{"dataset": "read English sentences (LibriTTS-R)", "vocab_size": 8027, "drop_path": 0.1, "eps": 1e-08, "adamw_lr_other_params": 0.0012, "max_steps": 4300, "batch_size": 64}
Rows from block 6, named by matrix and row number. Each number is 500 + 40 x the weight over the matrix's rms, rounded and kept within 0 to 999. All counts start at 0. Numbers have three digits each.
# v: gMLP up (gate half) (model.blocks.6.mixer.v.weight, 480x160), inputs 0-159
v.53:576570529462498472522477550538443467521534486474542506503586493475508528428458514525414385532478493418432376417494544466481466390502446434528534445411459601450435420520444516401441506487527509551479423481419420519459573607447491501523529492518530536552423545506524478408465529473479482589609495405481508519510471426426467470432495497584568528568456501467444403519490499533364524497464409644442489526529564482448551443499553453532472394507527486539637513519512554528532466498479472
v.54:473528503470445475446536527538524453473530512527487520510476516484471443495579498528457500517453536507534557511536557518489503523446500510496532496474485535457453526523501468499487532569559513516492558506521514528518515485502531474556469484526462488464510475534452499454580531517462465477516462482505580542475516455503462497461525499450472509481528474501460489506507527517487470470475473487537405507499438458530486501425550485485473458481491481516515490463535505541445502545476503
v.55:583536413443506523549419544508507442572462479478510542505495508471430539487477472494498447504539438534462510505464491538516471580513539465477514511541418523577447459542509553480482435454527501435515502485503569430494508511520489538499484582483485480532454499536537475531472481440498502498461533518489468536519460483499469471507564459450531484480482518484544514484500517520557495519430454480445482485503525454453436537549483511430510532457478482477430528479521587529511477563496490
v.56:442505498480511516481518479512526485536471550569513526477487477505498514436474513560508526491511532523476479468532472477473439503506449513519490461486518515458470505494484471482504544501481539547513508495487512482528534515522482508503563493510491501461555478517460541553506493538475502513527484519512504515505492504488457491530453516534515502537534519515523508536538455560468519534513525485511519470490538495514570461467490502504497472535497484527467495478487477483489471523519475
v.57:557464530567540493516513464435477606460438464498455502556509461512505468449507404516509392429537457477559536422557484550467514564474397516586550483510503515439403648387451581471511509479473479558429515437516479523547524445498592501474481449471552503489480430364610542417461556520492434458420527577456516474512512475406563555517438473552628458490555436441483444466536494477492478551502402537439481556525514544501502476467450504518548377518456488486458522489512414466531445488448555
v.58:452522538462530514571563512497514532585475487512534456445515457480528481530483539496523536514484560518451508436471461459508494498498455497553515477496451553480508571539403429516562534459492416458466589501533473457448490506444513518500533510529499466487524561590537511472458478491493470558487561548515525508480468478447546554503499492478581529489566402529542556465461491595534623454498518610513444553477493467493541473484525537545508429572446493454537553487582467518546532523476490
v.59:466485528495452448475556416432534539505463518480553544399522518526502474483505508483523519502434520533520471489581488454506476531486550510478450585479500512539454464471407561511406598528496477489472544530501463507536489444531558513541486475593593493523514534478535482427464527484546586499626577518519504445520574481533535476502400517419533491445522515457520475491518540563508500530519490573463446435447427452513509509505539549464527517452480473470539534518635499422503479522587539
v.60:521481512445496443500550573491458516476538562507476531489507481498426519508501481464489535447499443579549441474475470527420471569489619466557565460565530504394615518543463456526533457541502505485516568460572516549544482457529447497475563532566517416528468528539471527566516430469530522477536521501533576524494527518431522468559504479521526476510566554498586545487452459454480453514463567463506479512487560439558521519553590444557456502460425558427518481522488468499556535494463503
v.61:504524508465513501563501603521505499546500528519576540459478472621523451541512507532497535559459442491409439451503493530496500453525472508520533456504516502456509557470588477489455524523471516491509440530466452442571484484519490467521586533524503523457459456494507467440411434522457533470462497540416496449482493485518465450510507531535482505526501523513528460503532529445598516452422471435516598500479503519498550520508558463580526521532494483440476413489491531544394431479545396
v.62:553473622465514507488503470484472505482556465485486473468461434472488543546516551511455537462525519543508507479502577426413544459535443470546486555534553487382475567500532498501511512501517471563428487503492482528513545571554443569467446434486594541509507520543544508527554533443544596525513430527464472442491490515493558529471442520431511495508543474465540434474466517435429544477444488509483498531548464523481538453581472459519450506438494514509515589428551477419506537511482513
v.63:487485509483504519472519535528571496497536405531520526528503500431570505568571480487477497450513446511464558473549507426517409490466526490521490521449503494516491510501590499496434493498562479519537515567487539495542538546513545534539539460556438552541478457492529503513533426470389486537489476467471484470453472524483541524519523457529501483544440515477470509475498451522497541510511532426492472522486489521549520465539523402501463483537467485547531452434568525558587474475565487
v.64:532453527420557509473551516508499460600456495559524616466433589600540452513540524517446480504516479554541484491467537436524498432493520548499477499427479531453541562520503416446472455515467568523525530445553497505414433564516433582445488495532522438483421465467495483482465481393516469420561463500472532501474503484506499487504503494505498517444480479540526462453606521485502575493431502526590518456500488439496485470517572434508500477438478425482419503502563541465505418475523485
v.65:455459475492573479487425549445481459487473459509500455514453529442470510475457506519491468515442481544518551485529498483449516433466515449507473494449478476521556426480522508503501517494561541530499500479592451567502472473505499501572564522530459533494553443526545490481527585500517482473482486556540480463472479492501490484512478460488573523563514475451439561446530577539518479520548495455472505473514521495516498422566519469560515520579527593457476478497469505563500507482533522
v.66:473533575443472485456525544506517503506543464568539443511458489501515500431500425440500536458537476440468453479500515478511505513525486524521495499520489522464500447468511495531483606585477569485571495567472440492501559423519536517483494508434498402527481474458535442515454506512553537552444538578561534497511474449519521581565408483554449523476451497574541435615629475570458526443538530424492500506475488448512566471523483559555475517485501563572544445583546500535490429456452494
v.67:532559526478475463468529517516428488505499511493488483485523553497501524550478456501423497528508470495544520550475473485453587523444445526521561552500454478512521550429480575457560515557498416449492575472531490500560422469500493480468508480528510444525399411497516493476544512465465503550495538446536462605484498530485468437504575519557517461499486502568570521536548492473454456519541445499457406484548494478474479439476473521541494542510482495485473417468435578500414524595537532
v.68:519500425537523563504484551556539549437470516478554500495465555509449521519484542501534418589532576426494479535528495470597511507546557451381469517544450498505573477497492473482523500465508548463489458483507595556485544586434534506465412475495451544472465496539580625395511478483530531540518525515523513478644464466461523485464437536498497499503491459422488505484503548465512507470513559477486513536488506593540565555477472519591528520537522518364505488510496584525454462522521474
v.69:521492538536498569519494539473540434458534578481491441401493487536543490410519452486532463432536479491541449521537537402438499487544480500489531482489548518546529503437540481603550546525475539528488476497544515444534505505536527539591532477479463532507492514501514497542495496518442508537506500481518575467478437508482490513493473487512506487491471575523464437538444528486469445505528554509485453437449532473529503445585533420484478448472484426401486465441465459480514578512502516
v.70:446528437531473483543460452484498556539470426489481509541487514460523475503548444469477526489476513547495455534477520515505432492483446520464514466460499557464479497515480496552549524465500478437478454518493525457496526535497527539484584472500436477493493443462548539490516506514469518482431482552485463513452509530472503533500546500437469482485455497516532507491527486488493559466488490513517508544527469507493498509555502544444532407530482468423518513576452504476513480489494492
v.71:475493527434517474516474524481514518453573522424519525551534500473471505553509524501461554497457587477459537539490492500525528533536513517485515402536498458505486496487467529544486474477504520505540537429408435513527450573478517533476410512477529540476416540485495585534463514495468476467536475635478469649487508541467498492496437554547526499471446557405396465483516501489440550468533539475549566475510443516513601518475558432558515496451392516563418516450482449475516490507472396
v.72:514494540531483522472552478523518482465478507463474522588523497522452486538479584464482599466510573567491527492493448511491549491439526470481477544466497502523470487449535536496466552531497517519516530529469486436490508477483427500561462533555478489504485422478464493547513527509558511474476510489515560497492485452573452408501482467492508483537458487604440492548487512456465496498479530451516433512584532554501493550513469523532496525487464531516536491537506463521494538441495520
v.73:485519496464458534480494486497510464496496554492527500473478476442499488531509471531491467501474515461585483445503500497523435559472514478547460510510483545472508523544540537498487475422479457583575483471486452557421483482492474479482476485507503510538503516444461513493502521534562515456493507517499516485470494577498544508475478557447486571450543439518502511512596476513510510514517523474499510494552563428427464523462471501552478464558443509496512528471521488532510515460483416
v.74:425501416517470484549545575478530503555530523503577507512485438525540504476476518509483490459468509475513439485545467565469482482508494562492517489463541496473501504569539531503489515508491472486446539510500515549476536501485506525509493453481482549572493504524498465514531503510456450497548512483478528481474532548457585525452526490580542493562461437537500485519443556505481445494486515506423518503467497587466509422492559439472455507460493458525535525495468495513480480559497533
v.75:500401449561436522523544494474506532463454474523501522510536464490566477476551499454535480515463491500515420500421548500506535467477522492418531482461483561443522449500561498489546457425439511535468583500634529497496519449498442515519503417481435542461555506546531465529520523445565491578493592414475491515507529544521452544402518628465551448567461496468580468495498442490563454557526407446548512446535474475460578479487523537540479448567484540477485466479521473613480464584419482
v.76:523568464568536480493518520494569523513506486520473479472493527535500502542481519498500524491489548449407574451491444486475557522482524524549540521544456481522487556449513459471532536529536552564521546513494562537531530492557531522434453490468420541535529403439464453538423478521507469491514428466499555549520525488477545446498452471477429500476473481471503483437472499541576563440487464420490542539501531520477533490492458532488551539559510478513476568498471452471468439486513458
v.77:467512508523492492531472495515523549529525495473507543526458521499442478547534491508522495536510480518508488513454442509482443507531495474547522505557503563499463506435448498551531553463495454482525519516494456522506493498481480538537467501445473478507513528493517470445506464487515433455551519530497483556546523478482455468529509470496536479481462495525499440508583447500483443477531507481439477461467553501444491491488528532556529517488459495508453481536490522447484472538448509
v.78:390532522493460498491515508562522569514537503607457507557490495486467461532511542535504511535514445543558534504543425519534557482544514493446495444566492479484556501571512481524491500499483484534539489498517523456461537543471471446496531519511461516484506491482471409454538416466553442488507499467472462496475492528571478519559466483510516563535506488525506589444472524577468512506516536494509456569545514530484597519465466427488565502512599510478446465495575503494469595502520496
v.79:531454513491440526492499473592523453508522458482535562516468493538533485543611548528514522482508433484500480454493589448433481510524478582483493520500507484525492520507536465493511449543454498506472481541413507522538458479575486519482516466549440460486513457493476441456494513498452547501461512495539519555510505538604489516506453508540488455556431495470481543495509447506473475475525452480506474425501477531529459428603547524531553482570538581480469458575526512431548535491429527
v.80:548488483489448487550455457504530525531505480529525578453511555439478532536424468487542491481557481505522487526501501490466518515497487560491515463506504421533473491495538507534510485528541537474546509479500559537508512513495488482492532447472410511483477476566523452494455469492551554484529519530540473539523471463495538456555472504556501474469511477539507489473552532514495537465532446487486536481498468538528463509527533566533432477457521469499521561523554547567504469475465511
v.81:584497528532588521506582500512575506440552574508533550508468558512453514497507496527492430487469539515471486440585504468514577548491536482545479472470559535489510523504484457562457430518552416533552466468556502571472510523495465520481514503556474504454463476530518512593544554517501463484492515489465469481485450522564495433481541487491500489485491504478491496470524477456443498491474529522476531529529441463485508492553518499523457479410529480491483469513392479490451501571524484
v.82:585560431511493566513526511466479500477484550495459477545502437520507537456524617493469472515501465488536515452419552503552503438525478441452547449585462469461484492384497468509475574437563470502535500416595496483377472568514561452481524523521440559440549460445538546494603568543515539453481531467452531512433455415521468432529493463556537560494448525494494579461424491514477396450513438549434469566510426474450565481480448532476478497483494442457491527539518510491443453593568475
v.83:475553526556385580524454486568525524498522506443509432429556476568497559486500498504518515489467571493483469431541421464411489523410567566474530542427506506504457499437529494486498522443378466488463460550602485517564468462496554422481559549408453450532554540513515518517436502507541482417474471449471459407476581547512540509441521565457489529502470481549459592482593497431501449591487488547496579444501558500400445629486486458564461494462465466502492428407499481375492508479508523
v.84:479448483544530534507554523503461412461549484489523499546428422547461496508509579437530476460494549554380504461420517478507557463520450496484534526468575490475509605458568587571411490518538510502540500450529443483470495549495591517461449496511536585532549421612439416446474551570501545505532506483477492485536539466475546423476555559580551455541518528518506499541490450403520418487487508462435505578573454458527486506525456481452436572462539458435527519508550483488423465461477474
v.85:517555539526436482485471487518528537422476508532540476536511557508563483508509490502521550504471509548466452549448505526471458475499494525504506504486561485531544445439501552547455502472555505549490457462490544557551463517509519555488497511510475522494463474476483488505533478488466491533505489543537518534488521488489481433484507495474480497480494495459519442485490546506512471483455455557460478493503520500478484524458529553495509506516563485503522520450495535551526513547454473
v.86:474508497600516488587498548437513531537456476419478424544439538505507445504516498477526497471557420449540510544546476487491455475481524445507504505484523546475503502501499493547447488467510523537465571559538485495437528524592484489427424565484489560453531481512554588394483552494509493501518493519477468457525508570489531472495520455543393503581456555471468485483480497498472532524502532486436414496542486428487543573559485517512531460467505502545503465539490513471497506517570506
v.87:493463565483484497453528506486472514428549479513517499529464483501556522514454494544505491513431601505443510438517581464554467468548471434476486564482539512518519526473437449428490435458496541510533514591495506468508500453447449526491488547531540482475503486492500443498508513548512468579498517526517536503478551458535510476575462542442441512459510549550397521489460497447518478475494435524528489532467565492464544512439473514554519447469488574520505512553455499482530495526469504
v.88:530516453476481494482538400489469528487530567597562484515402500492512490503529499512493474511491482481479562457497535529475519424551546570482445423487450468486545535459556495497535488552475448552548530472493435484568542433450555495493554503534481447553545454519517577422487525496550560478519485530465407479553481431557510463490448481467569509556465466569464548461584494566590521422450504460465526440521551509478533490486507563464508514506533525478453489542554484505498550380479470
v.89:492527535483465515516489544505481454541477529535504510501481512558466598521489465532505476467494502468527541458606494491490586536531472534428488513453446465473490509532477485475431526508499443553505501522463491435481530484467528426486555453521451514496468393525508570487480483542498542529481497478495504461483436470462483463455418542466506462563474427517500450535414515469513486601527459497504414454469507455491549489506465531530522492524476443492503474485522547562544484554434508
v.90:474440471513558525490515502505512507501524461480551512499491537508452442519487574444441479521514504418547557495437464523447454447504468521496487550539516505506463458477513468427584547464502484484493558475511461466579519527437525508478486502552485486507589550459499519521515496454515569411446437560508514546535499482426549502499506539457545478474511467430502427513518496468429438430539449487463531441488437435459530464478469508568539503546503493447501489380528536527529509509496503
v.91:414562521538465471517461476454481470388535604461512541471437539481417449482565508497422443423436565568505532547543496524450517404481439398492517472521480550510489491420527475505474405487462440495439505587464506550461470529561545443504439509461475572553507548502571469480446467592507509580566500441575481475538406517507507507537476491463508517528382525551470474528462525449576482432540567531504453439482543529618485549557562515540530605491626587535484412420530469488547531493548523
v.92:561469582521503569530552501496477419516484515526499500485469379430573560583539518502464543446548505565483406491500550451495493504487483527529514529538528548468542525510447548580536522598555553577442472543479530515494493543550454527590526441507474499594512489468564492510546378466504479551554433519456494460556441551496493614582483483592485440479447465439495477470550548426533507507501510522634466485522496466456535502464443487481463536466431478446535481430533471477568510506497494
v.93:541455488442514502524548534470525508480450513456463461480489468529513481469501517487461440478490472537436495447527463497485456502422521484497535494485534567541493521438511512478534544511491532548545532501513478543538532501476524511501573490501469490523477499522471494436479470473497470556445525491494460483518516514532495537516498533506507527599491525538517514476493521412529495497518529457445514499503478551521536449506529556495495440461478522490514485529522463520554540467536513