config.yaml
tokenizer: "word"
mlp_ratio: 6
drop_path: 0.1
Rows from block 2, named by matrix and row number. Each number is 500 + 25 x the weight over its row's rms, rounded and kept within 0 to 999. All counts start at 0. Numbers have three digits each. After the name is the row's rms in percent of the matrix's.
# out: gMLP down (model.blocks.2.mixer.out.weight, 160x480), inputs 240-479
out.5 100:494477520488472495487498481501470530481497516517494507505471472463490496481481518502522501489502501531465483488490473489486454495523489489490514508468459493530469445549486501488481457483513491510485493514511556477526526496471539536495507486531475474448474511487479467515499498522490433471425491504508510490474515493509508532502510493564516530506530510503516486534485507486515524513472459480520515504503520485479475506450505515452485517503544456489495521533484511472517476465522510456508498471532527490498533548485467519509527501514496540517522513503487525505500478477528454513511447501487485536466503537463484501505506481441501528469524489502448484488489506446494505458479500499504534447517487490523511446499484509532549
out.6 103:492501481461498423489540524512479462446499511505529507514466483508485514505527483454495529485468527515443518484485517477521512489500498450493458465496472560491513495502548492479487506504515498541472512526506504477466508449470472500513502536507456517481512507492504489507482510495511535452523474509504496519499497545524486479492501492483523504526513544464526513488533441513518469489480548512517501489486541483503552486484537463498474490500479502502495496490445471516538478513513514519512516509472525523516501501498484543473523547496548484493495503506493543468504501494503490531539532466424512481506533533502438507456456461500527476581524495487482504489493449514539523503495527492508521507507469509512475496497537492497509
out.7 098:551491497516499504493475500467472471524485452489514507513480546530541492510501532528480523524493509488506495510479532516498550517398495470444474508511480500487535518532487472518499518513481492466511465511502485491483502527521522518531521534457470507466503530501502516487532490547506492497504514468517476490526524501513520463485460524580491473519536476494547534480507504451500493467494525500515488520525499477502487509534562520459537496533509514526543538501487519466517494500490478504485476486549538513507536533476517491513468523484474505525539496508583503532543520519474466496470537483480495494485513510482511497514469497560495509476518513493510493518546483514514482519497485469499549492491549459510488524524494467486504
out.8 102:496524496458504495494513495483504534514452473495509540504518468498521504492483497470522499488466447455522477515504493510491528486560502516488477524485488550489490526539481497507515525498485501511522491488485476481498454481507472497492529537491425520521516500464469501512487501501488481493555497519520536488458536536502523494561566494489492478531549471507486534507452478495518486484506487533497504489502513519521525497489519489504504487491460524495481488495492485448517472484503532508503461500508480482511504451506465503445514505531534571512507508529499504494457477508531518518490484458484503475473493523526483501484482530522497498475465442513507480559490471487488513474481521546534479487476489517493457441463504482480506
out.9 103:481514488492497520495503518502515540486498509554474486503517501464512495492526481503499513461496525495509530443506472509503487496487499476492547516529493495501513462513487474520487517479470494480465538511505470510512538504438460465483491483488539518541485509493485470532485471463509516479522526534498492516501496553488490482475496478531480507496471445523525455547490475513496507501454480524500538532506516484551515511518490462526477484476453504482536474484487507505511494480489523476458508475495492537501478519526471510545496482463490484464497470495507467536492476519507541530508506532490494490480473518466503521521492488495484457490485492531500488447488501500470463523515496499553486520474498484528497529559512569512497
out.10 094:535473510483489489502470502489520499551546500490495557476495504490473485503531496514538489509478497501465477470497498539456497530513512507512474532477459485507508507480456492507464486521500499471444504518479516467480514453524503531500519536504454565485461505498539513484541502504519496463444505516518478484521527521468519511539508498464555516499444506542463556460466495483531523548569537513492501491501522445537468488501537537527509515534561496506499498462504486476496472545449516541512480503495507493507539469513484547461535489499480499520568510494512533504481518477460497496520470509463463474499487541475502505552485541494495498523492499465530480529465498462474531514483532518543486490481506478512537465488493531528518
out.11 100:470513472523497561431467467533495515512526524500523530520507495538522483510541505523472467515506509492521511490508480534532532518501499547489502477482516482485515523501501525504529507512488509445479493523458472473513568492461484462478491504494506505543480530509542532494503510509499513520557531483478511496487504537538470506486491506515467500496475495487445511460528467521527496518489478428444507505497441512473493483490511493513470525510447499485479515503556538454512490505491463504488489495475475554468517480530490516505504458439501465495483535485484456501529516527476491522490479530524497484462486545491524500511485445503480493556462525475489448501503444473458535520478526523496489520485518505512529517488482487488481
out.12 102:518460469468482508478501498506514461536521518531496506484509465521529489513468488516507505502503478506469488483503492496487486521508524510491490544513459492470510484499499466521480524544526503481500502554491479442515498487458488519531513499503443487511506530503461477470482496493520484501526512492508517505480472520497532470487480459465487509477539460519478495469529522520515506455495522474502505496522533486423495492488534540447509566499536503526522506508517463463480548495518486496523470465486483499491475473492468456488480514491465457509470530495489508525531502507521535516491487503493498503492508523494545481462427491493497498513480549536490493507494478510477534525500500499511490489478490521522548503530515455512473
out.13 106:494535499508498424486528490486504525453522480522509489506529478490480501538493485531509533502529516487508468479467519471492506516490512456506514527493511527511475480527530479489523536499530535491513482486514503478507504470472528501522504503466526514484520478546529492490440545502482484483555531503524535512451526498531474454498524499524524494538498533450497516454490460480484458547500531465489520535521457479507497511489515506440527485451487488477471532480481498473497465502478523481475474485543487495530516501535451540470504507527486494526500525489547451495478504484503503483526506521471478514566506482490522505511544434477470473514496491478460511511475476433477498512504498519503460500504508476464479500503502473501509
out.14 100:489466505490475498505509511521526522518465514470507493565554499508489473481500481545461496515498497491486475506454510507491482493503533518536496499535492480554549489491505514489493506479449500481548547481485502513492509508481512483467469472459497496494471500526507501500507480488539515496491493515487523489480519496489503543464490496476476492500550500500498520516491517474485479478479493508477503518486492517519470490477517506464473484484485481519476488516460499539445473503500523502541537486514450515472511498517501547459447524503540522549511506465536464446478482473465474524553476537506475520512515547507536520552512518523466542510462525501464476478508454519503513498504504496508507484550478464486466564522507506465532
out.15 100:499536489534490525490494496477513477470501515496495489508504484498477485493486480515465534477537512527516480453506506496547483529467504461453489526490497529523485454522540510511534544491492517478498484508518506466476511451461465519525479485462519498509473483472466500486505498467524507520509478549480501518519508566478532463519520502535481520492500503502492513516497420504535458501490508485495495509531531486462510516442522469445533520511491500449490487515517502457523523485512520512501500514503473465521503497537489518469494505523494533515476529504526446482537491490490502512476467480512498511545502475496487502513495519523458504530522478475504545506491520508437509503474491536500517536502520493503485487546486508518496
out.16 098:490527495494500501437483497470503506542488485497477489526537508516475440527556509522555494503472477466516488512538430487522527483530529496496530520490494518488510510501499498531529473478492539455451473445495529526524471483518445488506432472517498466516479500445508530542491491504519479517496531487452486525498495475498531499527488478507493489513516486494519523539456537525503508502512464499505453519497506512470488521514454513494423521524520505499466495475515519524497508509495536464476526504481461515493479483523504540520513489502545479544495484486537489590508526490511497491514529508497501532507491446497502524513478517480515495477516536501463485498475508533491527503519520485539467510531486522525495477529505508521505
out.17 099:513473483476479538471475507485477492514478522542499505484524467483482495484479500485481484460493501506493471508481475509462551502535517499504509463532488515487540486533563514501463530476500521473522507500480476509526511507451513487504503517510483474506475518449483489463500480509476480476529479540494505505527434495500529506497498474446517493519516502508508533500539458509537453523499478514518515512495480467499497535483482530544477536483495547512479522497532537482474485545510527519525513503492550537509474527535487508538497540506483465479520492483488525505514500482515518467477488497464416478489524527470502504498474477461499514521502512506475485492499526544466508505511569489479512518495534516513486489506521490492453
out.18 099:488499489503520471491499503509506498532459510464471449510554523468531552498460538483448496493488487469505508495513501472487489437467469478475585462526455499473471493515513542461480498474498537478528512472455520509512555501488522499508494518479491527482504516509512498475505562507514519490487468545512485473522476458540487511510489536484536487538535537510507502489508490461483504511513498470506494515513499478463469525479488550506480490435525483478529482534503508544539459495518487517506428515492522492514491526536462533450509544525465467484485501533477450513522501478474517521514508516520488504497496451473493517490482488496518532491506500513525502538517511511480496442529489468484472482504493493527516476491512504443479
out.19 095:500519520499499514507495488480535476528493473529468525484552474527481509527469489501474490468480535479477533435522442481497506547539475496505510462506496511459476498545535527512467492516498485492510506481484543505528506482480503499526503495494467498496488542488501497477491486491461518451510492505495491534486468487501473524476458445565500523499497506495476502497518530531493531527479517498548516487488520464492484509499518477501471483517530463492535486541484495499528486502508440532467484471492505488498537507481512452537554505483495454486462510515502534521496505522489514428505474507537520490516513528496525502475502450482484505492517482497491493446452530509517481513504509491502491513520499515508522498459469499488467
out.20 099:475479485442503510518516499544491521456484510502472527534525519530528528512487517501503507513496440478486485472529512508521467514502495535478498526500534491485512490510545469538502547479493471484515510461495498512513510511503477482479515525528499492458468545477517507492467508424496540523488528488506510489482479486507453501477521522506486507482492486553496476520530475501516493490503510516511525499522546493558462460498469475486536520487501481516491511491527484514481490465538454491549537484502538518471482525514521502509420527496504540517498499511493503486497546489531447450500522472535515482480461472529490491530481493485546498460491505478545510505516533509490511575498515538487499485474477467521528531478533496491515
out.21 102:483505536536509510468480506489469497523515511487483529531497499510486499547475464474479517518517503519465470503488520470460487430554505548501513509520495491504456490502492486534487508495423534487450543533505567479522517506464506467509512486511538514456503528499528507489550482523510459526452533481520511499526474537506494497487484503489512497484461511475509466500498532501521504517508492530486487455514536490528490458478516479467492547513539483499512513468566500508511469507520467497485512483557531459486513461477459509520521495517467481475468473532508498526491471465471515532541474488510515509470489505508527488488495499480523479539479513510463459513497520525490505507475473499509509485560475489459495553472508523480498
out.22 104:491540534500506540492528523545505521488480510501476442490546523523495501463545514483537465494512562550499471492504505512483469553462515526479504493528461499535509495499434510500532509519474463494505450454514549488526494489482504476498461474487475474482502503513503512516495514474485482484482498509475515513475486539513463497488537488513519493519455500471480481537488490450503506555464518551474518475503490514569485435491534485503489512490478501499478472496479495479554503482495511502516510494471477504513556501497490496540519499486522480537509542479523506463504509516483480479490503511493488504503512454509497505510495504504504504493490458500517505488499513467511477499498503492516514520476503540457491522503507551535479
out.23 092:547466531544475473538485477509522455528462492510549505501519496508496464492501486535515449452490510503517482508572486532493496506506489475452449453523518527505522474571473527476563558522510517478480513463506504519495525469506454510517461523481529481503509530497492508559505508467510515513484487544512469525476533484492521501505487518458494468557517520527499518523482476526514507499511463489497474508461476512511507496477495519483534533546500494526486457483522502522480518472530450504470541494529478514490507489491498505461507505458496484526515452508502497557504532497499469522495531499485491529464492513489451479502542468540491519467502501455492536504497503523524546490546513475467535463528519501485468497527520514528510
out.24 105:472499465499517479513497488498522505473500532493508538506484470511542495518461533492472471475473526463461502480532517454476505518539517535481505506514491517539490519489577537508499503541521528532538459469503532499501497501511449520488473490516453515522492536471482526512491572531492499512456490491524480529480502508478543544534469522543489504485502476499492498532481467519453516517497534488466516489485485480438476475524502488524513488505504480481483447503463449504488539508510554491482492495476521465498511485510506531470498485475504512471524504498486478469509466492519564511505506492523481479513491489491523517509481506473532538523502500471527494508504435459523457467497518497459453500497467516529472453507479464486488
out.25 100:506551500462504516578494495442536513545476520496456458489480527533531514464522497505480484510497495508497489472470486485511477552462467489468508491513478480481472503477504524532454537493510536527541523527496512507541590497479531454531486494506524474509525513493473509464516543507464517517512470498507540523533492516510517448511501497521468496537506532495490450512525483531492486449516526509486498523474447474489451514491482508492499493443448504516508440524495493512520478518483540496481494538499487450503503487483481506492529521487493521516507503510514494511478482504487547492543477567512511500529503461498525516509520500495512497490545455505501507503499502483495473492541513455523442532518480511452495507502471492466522
out.26 101:504480482490529535523477483480465445530521514516488526503535537500451536497478496495534476504493465488555478522465482476507512512501494483496495533526528466488510487486485478472535511496475499498508478480464471479467499521473503431486489489475526498485437449509549474504506491535501453488464459472478555484512547498497459509480541479511506544471483491528498507494540520487516492476547504536510514476496503496471491498503501492494505551488482505523486539488474454508523512504447485497474475530495512531510524469500558550519479474509490538523505511494479485464482466475506484534461503526480480498520506515507541508502504463507471511496490530505494508507463551545494492545529516524511514457536478533549517500547484517516508
out.27 098:508489502473466468547500524519554525511517497508520482525514541468467465499466445538514498534536475504440476466490522513523513521525492512507526521510489510436459510485504512496472451498515492474494497533506462460509485516495489527526497509501552486510524465473509519494544484511496480480444508526527484512500536525485468489496512518494524498502473527475508483474569479519505515534504519468508474478517509489511515491466469488485459516495500527521501551485531521545506476535480501473471444494441494536497514467502495511488506492508493476488507526483455479519484486482530521537498508488453520492492525540479503496480499504498452516481524536546448507510493477510502513489461477513514528496564497484508478489486525414517497
out.28 103:451493535525471523530459522515493482518494513461551472515514498534482499494455536488478509501492516494517504472513538521449525511473498530501489513517505495511509533505465494509528534489459498465476494480494521528509509514486479495468489519523496510527520444575492490461506438518481466502539505495502495446518495469501515492481479487424448532483530495477527460518492429559498513508494483497529525470526458503496482480457466487543497490502459498518507514519504487482486511530528508490474476500554529469516494493501495502524506505509479492492486476511524502519463507562526503526534521438539492454491470482528467507512507501546474498529461519512490475493530493474492501532496456508458494521503484498487508517475495480508439
out.29 107:506504509541479484520487482491530449490491527491492513512525462507489525501490516477496517525529532526493516475503507494524508507489518541519552535511469498471487491486501471470487475499498557514524488502488554503479538500519530500535515492494503527521478446501563487483504483498521486500468511510523469470495533476471517497491521478489522482495515495504504486492480501502491527514525534469453473453477520490469429459510468526527454468527481490522505516471537492503474480491474473486489491475560486458457503519538538461517524493505453521500537503506555486552525489511502527454463542500495450495487446527485511475533500538496506518521491503504486509496489535502478544540518500529472501490491492535490512491518486487506468
out.30 107:491462478512497519503506516524510513513493505502477524530499471480495536470451509472494503500472477512515481523489497508475485513552538484504542508504523469485505524478497471457434469505542473511487481518511530448460538469478531491470516481499497466486528504493521514498478507495478485507475529519504462490487494482529499499476503511500500502490476461511498499501577461528507518455508507503533516513498484498487516475498485498475513532481483545514503504499480531558471503520434485520490491511481471514486513509469530522497480546499493496536491517451488488489491532514438452495455511478501493476485494445525505452508497481494480513476496539492496483495516573503498526522539501529528492476536497515512457510525522504520503
out.31 100:510517541518457523508473490490492511481505541490487463517504470513509517515461441548496508465476473486533532508476557509490519557537478448461493489486497477500490480517481530483482491498559519483517508530502473478508479494515559474530479465509522509528490498457450505511533479498512505537526507541508509497520490473516504513493518504473516502503478473504471441500537437502480487485486533558505510476488519520480501488503461520519514467537520518520485523482489545508463521512473552514487492476526461490512446481506513466529471479507510500431505498487519467515506495538493492543519470511521496524474488523479492497505479509530522523501480493480520486483538566503488481527513505486498458499506524502494471524498503527520526
out.32 098:524464519509467504519490498510496505468510425508477542479507520484480486520542492493532500483503505510456486502518472492504501511479490515469473526509436491499471499452489436470457513550499504509414447477465481512469482486510476549504488553486505500498503497518479462502501487506520527448487553445500527504491501501478428520471559495469514483533534530494476529493486498475482491550534475491497525538506496493498462506523499466515510513540499496499506520494527522518470519490529452503505514497536512477509513504480537491481528505542537534487509493525498489495560482531467502538500502550493498471530515530541478513507520529493493478493495511517533518480519472493522468457521491503458499502510482488536466487484485470526524